From a checkpoint of a small sound classifier.
Data: trained on read English sentences (LibriTTS-R), 15625 training examples, 125.3 epochs.
Rows from block 3, named by matrix and row number. Rows with one number belong to one neuron. Each number is 200 + 20 x the weight over the matrix's rms, rounded and kept within 0 to 999. All counts start at 0.
# gate: MLP gate (model.blocks.3.mlp.gate.weight, 512x192), inputs 0-63
# fc1: MLP up (model.blocks.3.mlp.fc1.weight, 512x192), inputs 0-63
# fc2: MLP down (model.blocks.3.mlp.fc2.weight, 192x512, transposed), outputs 0-63
gate.225,191,200,196,208,215,185,175,202,182,199,184,186,194,246,228,192,222,209,214,194,183,197,201,197,176,208,215,189,181,217,214,229,193,196,230,193,192,165,199,212,204,220,181,203,184,195,182,214,218,233,214,203,176,232,226,185,210,162,187,210,218,180,170,194
fc1.225,195,236,192,200,206,191,227,187,200,178,178,191,212,188,213,223,217,174,209,203,217,205,199,212,217,221,190,174,229,195,191,178,207,214,187,178,211,210,169,190,181,176,211,171,199,193,216,219,182,166,190,230,201,163,180,207,186,218,204,209,187,178,221,188
fc2.225,159,195,229,201,165,187,202,166,166,201,229,185,169,177,169,218,173,190,211,167,200,192,182,220,202,191,190,186,189,226,212,226,210,237,183,198,208,197,184,225,201,177,187,147,220,196,184,180,197,218,231,193,202,202,179,195,210,214,227,178,199,201,210,205
gate.226,185,185,198,196,191,179,198,207,211,230,222,199,194,214,198,214,202,197,239,205,218,182,206,159,217,183,201,189,202,203,246,220,209,209,206,205,222,201,214,231,236,179,195,209,179,241,244,166,238,175,184,209,217,238,201,222,202,183,190,177,202,162,192,186
fc1.226,184,209,192,197,171,196,181,196,169,250,199,226,222,165,193,226,217,202,223,211,175,199,212,218,208,209,257,214,199,240,187,221,239,228,191,214,198,188,211,187,189,170,231,206,192,224,213,174,189,219,204,199,188,194,203,187,201,204,189,195,219,172,208,196
fc2.226,163,203,195,197,196,233,184,253,183,208,191,218,163,203,200,194,215,213,173,192,174,187,182,215,197,213,188,167,208,150,180,184,164,208,201,188,184,178,188,203,230,192,216,193,192,213,168,202,189,188,220,204,220,186,177,210,176,213,168,199,239,187,174,233
gate.227,212,230,200,215,203,176,203,195,193,201,188,203,195,233,201,190,196,183,228,204,204,198,219,178,209,204,222,193,186,215,196,170,195,192,204,207,231,196,196,199,182,178,212,235,216,207,183,220,201,210,162,192,218,189,195,191,185,204,208,197,169,222,204,180
fc1.227,191,201,184,194,212,191,212,196,217,200,190,210,191,209,194,215,199,205,205,195,220,184,188,174,168,198,219,222,176,203,199,205,198,209,184,212,222,226,202,180,186,181,204,235,207,177,187,218,183,197,208,181,172,136,210,191,203,208,216,211,191,230,184,194
fc2.227,169,186,166,198,191,202,187,201,197,179,231,200,194,190,201,196,208,210,182,193,207,205,185,221,205,200,216,176,203,210,203,210,188,200,177,193,189,187,185,212,191,193,171,184,191,177,189,197,194,177,204,198,218,198,208,170,220,192,185,226,198,193,196,205
gate.228,207,206,196,201,201,207,197,204,181,173,190,218,205,190,186,197,214,193,214,222,204,197,226,189,203,185,169,188,231,228,203,187,230,212,215,200,189,176,211,215,228,194,222,221,208,197,192,203,219,180,187,193,197,232,186,180,210,179,200,203,199,181,224,191
fc1.228,205,186,198,195,188,199,194,194,210,206,172,174,201,223,217,211,216,212,171,201,205,193,181,215,192,200,235,232,197,185,189,178,196,198,223,200,190,201,202,189,210,217,199,203,193,230,193,206,201,220,223,208,174,177,231,190,192,214,200,182,239,210,199,190
fc2.228,198,211,196,219,196,173,192,224,206,200,180,201,203,221,193,174,214,216,197,207,204,211,206,179,196,197,188,195,218,209,208,185,212,188,196,206,214,198,194,195,209,210,195,221,190,201,201,205,199,197,195,212,176,188,209,173,200,203,208,204,207,190,196,212
gate.229,205,189,206,227,227,238,194,206,184,208,233,237,175,217,249,184,166,177,194,203,191,224,213,223,186,198,198,191,216,198,215,175,211,217,180,197,178,201,198,213,218,214,220,226,171,212,205,184,195,153,188,221,172,142,200,188,188,201,177,177,196,197,200,211
fc1.229,183,211,183,222,200,211,201,210,220,179,206,209,201,225,206,197,202,205,209,198,178,209,174,196,196,192,163,185,206,232,208,221,226,237,181,187,230,206,190,216,204,202,210,215,192,178,193,211,184,194,183,231,184,170,205,172,202,189,212,208,221,180,225,180
fc2.229,210,208,185,181,163,213,183,168,172,184,188,163,212,142,200,224,196,195,216,171,197,194,191,210,211,213,225,149,179,213,211,229,170,228,199,178,201,187,196,212,210,182,169,180,230,175,189,223,192,242,207,199,237,162,167,237,222,178,201,204,184,188,218,181
gate.230,203,244,165,190,210,179,191,201,191,197,198,174,207,207,192,185,198,169,181,217,233,203,185,203,203,193,159,212,179,184,196,171,201,235,187,180,233,190,222,206,193,176,182,204,228,203,214,214,186,192,219,221,213,178,189,227,189,218,200,235,191,211,197,200
fc1.230,162,188,181,210,204,183,197,210,210,181,209,191,179,204,220,199,218,177,231,184,243,186,191,195,192,187,171,150,226,193,179,210,160,170,188,201,208,210,219,198,206,183,186,184,192,219,218,217,203,207,225,174,169,192,217,227,206,223,220,214,227,198,175,190
fc2.230,203,224,167,200,193,189,219,185,188,192,228,188,195,227,199,188,215,215,231,194,215,199,224,187,184,169,208,222,202,203,211,193,192,168,196,175,223,196,212,172,199,207,185,186,218,239,226,217,208,196,185,202,212,170,207,222,186,200,198,226,201,233,184,189
gate.231,204,214,193,196,211,214,199,191,200,195,171,229,182,214,196,190,165,206,174,238,187,224,196,219,234,225,193,169,227,218,167,204,204,200,188,180,181,217,209,204,190,226,230,179,237,214,214,194,185,173,183,186,221,184,173,164,153,215,210,231,178,200,220,195
fc1.231,203,241,242,191,215,208,225,193,227,231,213,209,183,204,189,194,160,193,170,216,213,222,221,206,187,217,219,160,184,238,174,225,228,230,188,177,155,210,228,225,156,223,219,155,218,183,207,161,176,172,251,179,231,176,198,185,174,219,212,184,198,211,208,191
fc2.231,213,186,199,190,194,175,218,202,238,225,180,206,204,210,222,198,169,203,195,171,184,195,201,181,162,194,232,195,211,170,204,207,181,195,184,189,217,191,212,170,201,187,171,204,206,210,198,192,199,188,224,216,213,205,216,225,198,208,209,198,154,201,203,189
gate.232,215,212,222,192,230,180,201,198,188,192,192,209,214,242,197,204,228,201,196,198,213,181,224,204,205,205,214,202,179,178,206,176,190,177,210,192,222,175,214,193,241,195,221,197,182,181,228,220,213,196,151,197,193,228,201,179,204,169,179,211,208,197,164,189
fc1.232,170,188,206,226,197,212,205,191,175,193,200,211,190,186,206,203,198,179,188,210,190,206,185,204,190,190,204,191,207,211,181,209,200,237,210,219,190,223,181,214,161,204,204,183,191,200,199,207,202,184,226,177,182,179,182,205,202,217,217,195,203,208,176,219
fc2.232,179,200,218,193,192,193,217,228,208,195,189,222,169,175,133,220,229,187,235,199,164,188,169,204,196,224,195,216,185,201,197,197,225,197,180,205,212,222,180,180,178,171,192,196,211,190,217,221,189,230,184,195,210,171,200,178,181,213,195,217,208,203,188,181
gate.233,208,226,202,161,200,202,216,192,189,217,202,194,196,170,191,208,226,236,183,199,211,221,160,213,194,194,126,165,180,188,210,189,216,200,169,200,177,203,236,201,207,208,171,211,177,208,219,218,171,190,212,204,204,184,228,206,205,188,189,191,169,213,170,180
fc1.233,181,221,193,200,218,211,207,181,181,182,201,209,189,182,202,193,204,175,224,200,206,194,195,192,213,174,220,191,180,209,178,231,212,222,208,205,203,177,193,219,187,182,205,204,194,190,210,173,202,176,187,204,185,204,160,192,191,207,219,211,216,200,189,180
fc2.233,191,212,195,199,223,203,206,210,171,210,150,213,195,205,179,185,220,192,225,208,188,220,180,207,202,207,182,182,197,209,208,227,192,211,225,210,209,234,223,206,181,167,201,197,176,199,204,159,212,193,185,210,185,217,174,201,169,220,242,185,181,214,179,192
gate.234,190,221,179,200,156,180,209,185,193,188,184,185,205,155,206,209,210,209,216,193,201,215,220,198,174,212,173,191,204,207,181,186,225,183,259,165,170,186,195,205,208,209,222,218,204,195,223,216,181,195,203,174,210,194,216,260,205,177,193,203,225,192,204,218
fc1.234,265,198,208,203,226,219,197,177,208,172,194,215,199,213,222,165,168,180,179,210,161,193,169,199,213,232,218,198,233,210,211,174,209,228,235,221,194,202,194,159,218,202,222,214,189,196,197,212,197,229,209,230,198,246,203,166,162,155,211,215,220,190,197,191
fc2.234,213,198,222,212,227,219,207,186,194,129,194,238,171,191,196,186,207,177,193,199,223,172,179,193,187,220,207,202,211,206,195,190,233,245,235,214,195,212,172,195,190,237,215,233,203,196,195,214,184,211,207,201,185,219,208,190,180,187,228,205,214,192,206,218
gate.235,211,231,189,183,211,206,211,194,216,183,172,191,224,204,259,203,188,181,204,227,217,187,205,208,202,214,204,169,199,211,224,160,197,211,224,229,228,198,200,191,213,202,186,247,208,197,227,195,198,210,203,211,217,198,173,189,173,175,227,193,212,173,214,215
fc1.235,179,200,244,189,209,203,192,213,188,181,195,237,189,228,168,195,202,201,197,176,227,213,206,212,165,176,216,200,188,190,200,208,201,228,205,215,193,194,193,249,197,210,185,206,210,239,212,191,209,182,208,196,191,186,177,244,222,217,216,168,169,206,203,195
fc2.235,189,173,202,194,206,204,194,193,215,218,187,189,186,186,211,202,206,205,196,213,199,173,197,206,195,170,217,195,203,178,185,218,175,205,180,191,170,197,164,241,201,215,181,228,180,199,177,212,209,205,189,184,175,240,221,207,246,192,190,194,196,192,202,184
gate.236,188,199,224,211,198,227,185,190,203,218,200,199,214,218,219,190,176,190,197,211,220,199,248,189,208,197,210,193,186,210,212,177,195,191,203,208,207,193,206,208,206,200,222,216,171,202,206,205,208,186,180,181,195,152,182,232,201,207,209,193,233,207,198,203
fc1.236,196,211,196,192,199,178,210,195,181,200,206,190,214,190,204,185,191,206,191,182,204,206,170,187,176,202,193,215,145,234,206,209,213,258,197,231,188,218,214,204,197,188,205,205,186,196,215,210,178,174,194,193,194,163,175,194,194,175,192,198,223,183,183,210
fc2.236,209,209,187,169,187,213,237,211,212,204,204,207,203,197,221,208,202,202,206,186,180,222,200,208,187,201,194,188,163,206,217,207,197,209,204,178,212,189,244,182,189,171,183,199,165,199,214,197,223,161,185,206,196,187,216,188,210,184,195,219,181,211,194,197
gate.237,193,222,201,168,193,199,203,204,199,182,184,249,209,165,208,212,226,231,229,192,167,193,166,195,178,207,182,208,199,184,228,166,210,248,169,206,221,163,193,211,222,245,220,204,206,235,205,212,183,171,225,200,226,207,202,231,170,208,202,219,178,208,248,195
fc1.237,223,179,185,237,192,219,195,216,186,206,186,152,182,209,212,190,211,187,187,203,217,209,209,194,236,162,214,193,188,209,214,195,205,169,211,195,187,189,176,179,204,189,184,195,193,197,228,180,216,237,205,217,210,208,211,155,207,197,202,197,209,173,186,185
fc2.237,207,186,199,195,211,222,236,182,205,227,197,247,206,192,163,173,222,227,181,236,192,180,169,189,204,206,196,228,178,179,197,170,162,235,231,233,163,197,227,204,221,224,162,228,184,195,267,205,225,228,237,166,187,190,218,223,194,180,212,193,197,206,175,194
gate.238,207,182,184,211,206,195,185,208,205,203,226,199,222,168,204,179,161,193,229,200,173,178,198,183,183,217,165,214,215,237,186,195,176,220,187,202,228,202,232,210,220,206,250,206,208,232,197,205,198,137,238,164,208,204,205,185,181,188,187,192,193,184,221,191
fc1.238,218,245,183,184,193,193,216,169,208,197,166,211,178,215,187,215,192,210,185,196,197,208,192,204,204,190,220,189,158,167,199,204,187,212,212,205,200,188,197,208,169,195,174,240,203,202,208,222,214,224,203,214,213,194,163,215,220,231,221,219,174,189,167,195
fc2.238,208,211,193,191,176,214,176,193,201,195,209,194,177,203,231,189,186,251,197,256,198,176,166,191,186,200,177,213,167,197,189,175,201,242,233,216,229,215,208,180,193,218,189,192,171,232,206,214,199,189,161,214,190,203,197,178,218,207,215,185,180,193,197,168
gate.239,189,190,200,220,210,213,172,207,231,204,218,146,215,209,190,175,257,222,215,203,195,189,159,203,222,233,163,169,196,207,193,207,181,150,175,178,189,195,193,196,235,182,155,198,176,194,206,180,198,240,229,204,193,225,216,195,227,175,183,219,177,190,165,205
fc1.239,195,188,185,227,226,208,219,178,243,201,174,200,226,208,201,218,192,206,218,182,218,197,220,169,195,215,234,259,176,182,189,192,187,161,200,209,179,231,170,242,174,185,185,172,193,177,254,177,242,251,242,185,173,188,216,211,180,212,223,203,209,156,201,245
fc2.239,205,176,201,203,202,216,184,190,254,211,186,207,217,210,209,192,177,212,199,150,176,211,227,201,219,181,215,214,210,205,177,187,208,193,217,190,170,247,173,187,164,218,220,231,206,187,203,182,157,213,183,203,183,197,222,165,208,230,232,196,193,218,205,173
gate.240,188,178,179,195,188,205,193,178,214,173,198,205,200,181,200,190,167,226,197,199,238,202,199,216,211,186,223,202,225,165,187,185,198,202,226,184,159,201,194,210,202,184,182,194,217,190,199,244,165,199,224,198,195,202,183,207,204,181,185,194,208,222,212,217
fc1.240,221,210,236,161,202,208,245,192,212,173,200,272,216,194,190,202,163,212,178,181,231,231,217,205,209,182,208,180,189,182,200,184,233,180,210,178,210,211,240,205,218,159,222,197,202,220,194,223,192,168,251,201,202,178,182,203,188,186,198,188,196,175,192,192
fc2.240,228,211,208,203,202,196,218,201,200,217,179,221,219,229,234,185,188,222,211,214,221,202,208,186,205,193,210,198,182,237,196,211,203,184,202,188,227,193,221,191,195,193,168,182,170,206,197,182,169,168,213,185,166,219,215,155,236,224,187,228,196,196,165,210
gate.241,221,172,183,197,229,175,223,203,158,168,199,172,208,217,207,197,202,195,237,232,215,184,188,198,221,198,227,222,190,164,225,176,168,223,227,197,253,153,225,201,238,182,202,175,188,184,233,214,242,223,244,178,240,168,159,183,194,165,206,229,183,151,211,202
fc1.241,198,210,227,207,190,200,184,208,219,220,188,243,195,187,189,202,198,224,192,181,182,223,210,187,198,202,169,177,205,263,164,223,215,187,164,186,170,258,187,188,176,222,225,232,225,212,155,174,172,170,148,218,184,233,259,195,171,220,215,189,219,222,193,197
fc2.241,203,231,245,198,202,238,200,191,171,155,169,210,214,140,195,207,207,183,206,226,212,218,176,187,215,214,204,233,173,166,186,227,208,203,240,195,234,167,208,220,183,207,233,152,217,194,190,215,172,233,228,215,214,177,192,172,181,175,200,200,215,208,216,198
gate.242,226,213,206,213,219,200,194,178,150,211,201,175,186,215,188,180,194,191,178,175,204,218,185,201,204,194,154,204,198,203,231,176,206,240,242,189,203,177,216,181,218,202,207,227,209,223,215,215,226,223,196,177,159,217,187,237,179,200,194,184,178,227,176,233
fc1.242,194,170,217,203,185,187,187,192,178,221,231,227,169,170,179,218,229,195,183,191,209,200,216,176,165,204,216,190,149,176,196,220,181,173,188,202,228,180,193,179,201,191,187,218,188,204,235,175,219,207,226,188,181,209,201,236,219,198,197,182,192,215,186,189
fc2.242,208,172,178,161,204,199,206,216,203,187,199,226,238,170,220,185,188,179,215,201,200,194,222,220,205,193,209,183,182,203,204,216,182,190,213,193,215,199,206,198,195,203,183,237,198,218,209,225,165,167,184,196,248,172,190,215,196,194,200,219,167,180,205,192
gate.243,223,171,175,192,188,185,183,186,166,209,209,197,192,235,180,224,197,242,180,220,200,202,221,199,175,197,227,242,209,176,171,189,172,192,202,172,200,221,227,221,198,218,212,203,214,237,202,187,231,201,202,197,178,188,189,228,216,207,193,187,209,230,183,195
fc1.243,192,199,161,216,187,201,218,216,193,163,194,174,174,200,214,207,222,216,219,170,199,201,190,189,213,200,197,214,192,209,195,206,173,195,184,172,242,239,237,194,168,196,215,189,205,220,206,183,187,195,196,198,193,156,176,204,206,221,187,200,221,212,193,212
fc2.243,201,226,194,201,172,188,218,190,169,179,186,199,164,179,241,220,199,183,213,219,207,191,175,192,213,196,195,209,221,174,212,212,175,223,200,197,226,208,203,185,174,179,198,182,195,207,209,174,177,218,208,187,200,200,202,226,197,202,242,232,154,205,200,194
gate.244,219,213,195,193,181,213,206,207,209,204,196,218,219,207,232,169,172,184,206,198,172,192,191,220,196,197,208,169,217,236,199,229,184,256,169,235,201,187,222,205,214,211,221,213,196,202,220,212,212,192,202,183,196,210,202,214,213,183,190,203,197,167,199,161
fc1.244,189,205,189,206,196,201,198,189,221,212,195,225,215,196,183,193,185,208,176,220,192,201,179,211,218,214,212,170,196,214,195,220,177,181,222,212,173,212,157,202,215,174,170,204,196,216,203,231,229,196,191,211,210,252,223,211,205,179,177,194,226,175,189,197
fc2.244,183,165,204,204,192,209,183,199,228,180,183,213,209,215,209,196,187,224,216,207,155,211,210,209,194,201,204,194,169,197,192,198,222,157,209,211,165,209,232,212,193,206,215,219,194,219,188,216,214,205,184,186,172,199,186,216,193,203,232,199,218,202,175,180
gate.245,200,226,188,192,202,167,198,177,200,229,188,211,220,203,242,205,191,198,191,197,175,182,186,175,180,199,187,198,154,210,223,198,186,199,212,196,208,161,197,200,215,191,206,214,185,199,217,198,215,194,198,196,226,212,213,200,201,170,181,194,199,175,157,185
fc1.245,195,210,193,235,202,247,243,217,187,209,199,206,198,206,199,209,238,186,233,186,186,195,197,205,228,195,229,185,225,193,206,151,175,221,210,170,229,196,195,233,222,200,218,157,212,236,205,199,218,155,180,204,225,181,192,199,183,216,207,204,181,199,236,181
fc2.245,180,213,223,200,199,177,195,218,200,224,211,188,185,213,159,217,224,192,196,200,214,207,168,185,209,198,192,220,195,184,160,165,198,240,210,184,200,221,185,209,204,194,207,162,219,196,180,209,183,191,227,199,187,185,157,199,186,217,206,178,204,211,206,177
gate.246,203,279,214,186,178,171,213,211,212,212,186,163,189,196,232,201,217,208,233,232,213,204,216,192,194,176,212,198,188,205,205,185,217,202,210,180,261,149,189,189,188,184,186,185,231,209,174,219,209,224,203,186,195,176,202,214,202,232,199,196,220,225,204,194
fc1.246,252,178,206,196,184,201,202,198,173,216,204,204,192,174,195,211,171,203,222,192,219,218,248,188,172,172,220,236,214,150,221,215,223,214,196,219,248,195,220,224,210,199,171,234,200,224,188,161,211,186,186,177,220,188,242,231,197,198,219,195,197,214,218,223
fc2.246,210,163,220,191,180,222,202,213,226,156,191,226,251,208,219,201,195,204,192,192,215,195,195,218,184,206,217,188,159,230,206,232,158,183,210,227,183,190,200,211,213,214,238,240,200,209,192,202,220,187,187,189,233,207,180,188,182,168,188,166,217,202,214,223
gate.247,176,219,166,170,213,178,195,196,247,199,217,162,208,203,212,176,201,248,188,206,198,216,158,183,188,208,175,185,200,207,206,174,220,251,197,194,170,232,229,187,177,245,249,191,247,187,189,221,177,215,201,181,176,189,227,230,195,193,200,231,139,184,180,177
fc1.247,232,200,173,181,205,135,183,194,212,176,203,199,233,199,205,204,210,190,217,208,216,178,210,193,194,227,172,210,185,191,187,188,238,183,194,234,247,219,229,201,209,191,183,249,221,212,188,211,211,188,218,169,215,192,198,242,184,208,221,211,158,172,203,217
fc2.247,217,225,195,223,215,207,215,221,188,182,195,183,255,207,212,180,212,198,198,203,188,215,222,221,172,158,239,239,222,250,207,243,200,255,194,179,213,221,225,188,187,231,206,145,200,182,227,178,225,229,174,193,221,171,185,184,199,185,144,189,170,224,237,167
gate.248,216,212,234,221,202,201,185,218,236,249,215,199,167,220,177,185,222,238,189,227,195,228,176,179,185,199,189,156,179,182,200,211,221,211,230,197,207,152,208,224,212,216,206,205,181,223,202,225,204,195,232,188,160,223,219,232,215,206,219,213,193,229,189,181
fc1.248,199,180,185,205,203,223,191,175,182,166,181,188,159,222,193,220,180,212,205,170,210,197,213,156,190,226,193,231,212,200,190,181,192,170,171,217,196,186,214,184,190,193,202,185,213,152,237,237,201,231,208,204,142,176,183,191,210,217,196,199,193,161,184,207
fc2.248,207,202,160,197,191,221,223,218,209,189,174,200,214,211,212,187,192,209,159,177,196,210,209,163,204,175,228,218,190,167,194,214,187,152,211,201,203,202,194,208,181,191,201,220,203,187,212,208,193,164,199,188,190,202,209,203,242,225,205,197,196,214,198,202
gate.249,234,192,205,189,202,178,189,200,196,198,220,188,196,205,171,196,233,209,217,207,216,231,195,191,177,200,162,225,191,183,192,201,194,173,178,199,209,182,213,211,184,201,175,197,211,198,188,171,222,216,216,186,216,231,223,209,227,205,175,193,178,204,179,192
fc1.249,229,170,196,217,209,223,208,201,204,194,193,215,193,192,176,186,200,202,209,194,244,200,205,189,186,236,191,176,206,181,195,221,187,224,218,226,182,206,180,198,205,190,198,199,200,195,243,170,204,218,212,218,196,171,192,203,201,195,232,179,205,188,212,205
fc2.249,195,198,187,225,178,207,194,205,203,186,196,180,196,201,209,196,192,200,223,199,196,186,199,174,183,196,209,190,203,195,207,220,196,208,217,182,200,197,213,202,186,207,178,228,204,185,211,201,211,192,204,195,200,213,196,205,218,201,205,188,176,192,207,178
gate.250,159,190,171,221,195,164,201,238,200,194,205,170,203,173,220,208,214,259,203,210,221,193,217,211,214,186,158,168,174,191,221,237,195,183,169,146,131,224,161,242,187,202,220,234,209,160,144,202,194,206,213,196,217,174,237,204,225,170,226,169,170,175,241,204
fc1.250,242,210,229,196,245,242,191,170,228,221,210,232,197,232,195,190,202,185,166,174,177,208,202,169,193,205,242,239,204,169,180,168,196,236,208,250,231,158,248,214,207,197,211,193,192,192,262,164,219,190,213,182,174,177,181,204,169,221,184,204,230,215,171,191
fc2.250,221,200,200,211,267,200,160,209,178,176,211,219,223,209,225,181,208,213,249,241,189,248,209,179,207,223,201,190,202,203,231,239,205,191,209,198,204,173,209,219,196,210,170,228,191,203,237,175,214,191,224,239,203,204,188,159,181,182,225,204,155,223,222,183
gate.251,211,210,210,199,211,175,201,214,202,213,191,198,218,217,193,188,208,180,178,176,194,199,202,215,186,215,191,192,187,173,225,181,216,200,225,203,181,188,202,198,183,197,189,219,218,184,194,204,242,219,174,193,182,173,229,221,187,204,215,200,193,184,195,222
fc1.251,194,182,219,184,215,213,221,206,194,247,226,182,204,226,185,205,182,206,173,175,193,193,234,205,196,200,189,200,186,197,189,184,194,208,198,227,212,163,192,199,196,202,216,216,172,192,186,227,238,200,208,201,151,198,236,198,230,210,186,187,199,215,183,215
fc2.251,192,181,194,223,190,195,198,209,185,227,187,219,228,197,201,194,176,220,202,206,173,203,205,168,201,208,188,177,211,187,195,186,191,198,196,193,216,211,189,228,197,188,226,209,232,197,202,223,216,171,203,200,183,223,203,209,185,207,207,182,224,182,189,228
gate.252,199,201,168,210,203,155,209,191,187,190,192,169,169,222,177,197,222,181,200,196,197,206,201,183,193,202,180,236,209,214,207,197,177,202,204,193,241,200,206,222,187,199,212,232,205,213,200,208,225,194,190,185,211,190,213,209,203,208,225,238,184,196,215,221
fc1.252,186,169,204,191,212,189,197,194,203,208,192,196,208,180,214,211,190,191,209,190,200,204,211,184,198,205,197,215,217,206,198,214,203,193,192,198,211,215,188,214,199,207,198,174,205,200,214,180,193,178,185,207,194,199,205,201,183,197,217,198,207,154,211,220
fc2.252,188,195,211,199,200,191,211,218,210,208,187,185,189,195,216,198,212,224,219,191,223,224,204,199,224,192,186,196,202,222,202,195,188,192,193,185,224,207,175,242,212,201,169,198,179,189,215,227,200,188,221,186,192,206,197,221,216,195,249,183,185,190,200,196
gate.253,225,171,225,184,238,203,227,197,145,183,240,215,228,235,241,179,179,202,166,183,231,198,207,222,190,198,211,206,215,210,222,216,217,184,220,227,202,237,197,212,196,241,205,222,175,230,219,134,209,184,178,226,195,213,202,222,200,180,193,198,185,203,181,217
fc1.253,193,214,165,207,211,187,195,177,220,144,208,187,220,152,214,189,165,195,219,225,192,242,213,197,157,191,175,199,187,222,224,197,267,235,171,194,226,252,192,229,188,221,217,194,198,177,203,194,198,201,196,186,224,182,188,198,191,223,196,214,175,186,214,178
fc2.253,182,205,215,159,175,198,189,226,216,194,220,191,250,214,190,227,225,173,199,198,168,228,182,216,213,251,204,211,180,213,191,242,188,186,173,249,195,183,212,195,217,178,216,200,215,223,146,192,172,141,185,178,236,216,192,186,203,219,199,185,193,164,247,217
gate.254,208,215,205,188,179,212,195,196,194,179,180,172,201,199,197,202,204,207,181,202,182,200,182,199,178,198,177,217,203,172,205,201,199,257,185,192,219,211,194,204,214,204,213,225,199,175,203,194,218,193,182,196,193,194,191,226,206,198,209,204,191,220,200,198
fc1.254,198,172,201,208,236,209,175,185,203,207,210,205,186,233,219,197,200,221,189,194,205,198,187,185,191,237,212,202,203,218,196,215,190,194,212,194,190,210,193,190,203,221,202,198,175,214,214,170,174,191,217,213,184,193,223,166,234,183,203,196,186,188,180,189
fc2.254,214,224,222,209,190,200,208,185,208,228,204,195,223,185,204,199,224,211,203,196,179,202,190,213,217,178,179,223,161,240,175,199,176,183,218,192,215,190,185,196,224,209,210,182,192,220,235,198,189,174,195,200,194,208,199,184,202,182,215,202,198,216,181,221
gate.255,193,200,189,196,218,175,226,195,190,188,212,190,214,235,196,204,227,215,198,205,195,204,192,209,181,202,205,203,187,170,221,208,186,180,210,177,188,168,203,181,224,201,212,208,192,220,208,215,225,222,218,206,199,202,223,200,200,212,190,194,216,190,185,211
fc1.255,204,225,208,211,183,204,193,216,202,198,215,180,208,226,179,209,193,209,194,203,195,191,217,207,173,212,181,206,228,196,216,173,212,202,218,199,171,186,191,195,215,195,238,202,197,218,197,205,198,216,230,211,211,191,211,206,196,210,177,186,194,201,213,191
fc2.255,205,207,237,200,200,215,176,177,221,203,209,203,212,186,196,193,207,203,200,240,160,214,178,185,203,223,200,221,207,205,189,210,206,215,204,203,165,196,207,188,203,233,194,190,174,184,181,220,212,196,177,205,188,225,230,181,181,193,186,200,202,164,214,180
gate.256,190,169,169,186,179,223,246,222,199,207,206,198,173,182,205,199,197,233,202,226,232,204,175,192,182,203,181,223,161,161,219,187,218,216,178,218,231,231,195,186,234,209,168,214,220,202,212,192,215,199,220,171,167,172,224,219,215,232,191,201,208,192,245,206
fc1.256,218,227,202,210,156,196,203,203,202,192,188,222,187,181,217,197,196,215,183,220,184,201,201,207,193,181,213,199,193,234,208,194,214,250,193,192,222,205,219,167,200,225,211,250,199,187,153,203,191,217,201,186,209,235,216,171,214,202,194,214,220,208,227,173
fc2.256,186,216,241,196,210,177,169,205,191,210,208,231,227,228,197,194,206,187,218,186,176,162,218,195,201,244,213,178,221,193,188,215,192,214,184,198,195,209,215,181,233,204,225,204,163,226,189,239,193,224,171,203,186,213,186,191,166,181,167,209,208,206,180,225
gate.257,195,199,217,200,218,205,165,186,201,189,190,233,182,196,235,195,184,226,185,203,201,210,254,183,194,212,221,224,247,208,195,223,202,166,202,211,224,178,169,194,253,212,220,192,176,209,184,230,227,146,194,194,170,108,209,205,193,206,242,169,194,176,211,189
fc1.257,180,191,195,205,213,244,201,212,186,219,198,205,191,188,247,201,194,208,191,190,177,209,238,182,186,224,212,203,245,209,184,186,194,205,201,194,241,197,198,190,223,215,204,199,193,165,187,160,205,218,207,189,196,179,215,210,198,223,234,202,215,186,225,196
fc2.257,202,193,179,207,190,197,206,205,193,217,222,194,177,211,202,212,206,228,200,193,214,170,189,191,220,185,206,173,223,230,201,185,172,218,214,187,192,221,201,165,217,166,200,191,172,239,228,174,196,248,217,198,187,194,205,204,197,168,199,187,164,197,214,183
gate.258,207,183,185,192,212,200,191,218,200,182,193,207,186,200,213,214,191,192,197,223,193,186,211,220,202,188,180,187,242,205,195,195,198,189,194,220,186,182,205,194,194,184,197,215,212,217,215,213,206,218,205,208,194,184,179,203,168,214,190,196,194,199,205,205
fc1.258,196,189,186,195,209,196,173,226,172,142,205,196,201,181,195,207,199,194,205,222,190,187,211,193,203,203,175,198,228,194,211,208,204,183,183,211,212,197,214,195,184,180,190,220,212,187,198,190,199,206,235,198,209,172,209,172,187,181,192,186,171,187,208,204
fc2.258,198,185,216,228,213,219,188,213,203,206,198,223,194,210,192,221,190,192,198,181,206,213,222,210,210,192,209,194,194,195,172,198,177,192,220,199,205,189,206,221,218,205,216,201,186,177,216,174,223,194,208,207,197,205,214,194,223,203,203,174,207,187,200,218
gate.259,206,218,195,201,204,189,222,200,189,215,197,223,188,222,199,220,223,212,210,234,228,192,203,178,201,210,179,200,177,199,209,196,186,175,219,194,227,175,207,203,196,203,199,204,200,190,204,195,210,191,171,195,190,205,207,188,208,218,170,203,210,213,198,185
fc1.259,229,231,194,193,212,195,180,202,199,213,169,200,195,170,174,190,206,218,196,176,180,230,211,180,220,189,222,192,233,192,215,156,177,198,210,196,176,205,218,213,225,197,212,212,204,149,177,174,211,212,220,173,180,155,211,195,193,226,184,199,191,242,208,199
fc2.259,195,219,194,190,209,221,221,228,224,182,198,187,197,218,216,213,184,192,206,195,213,217,206,206,222,204,195,168,216,177,208,142,196,204,200,192,168,184,226,163,218,205,210,191,197,209,193,230,191,212,207,195,190,199,205,147,192,194,199,199,207,178,215,191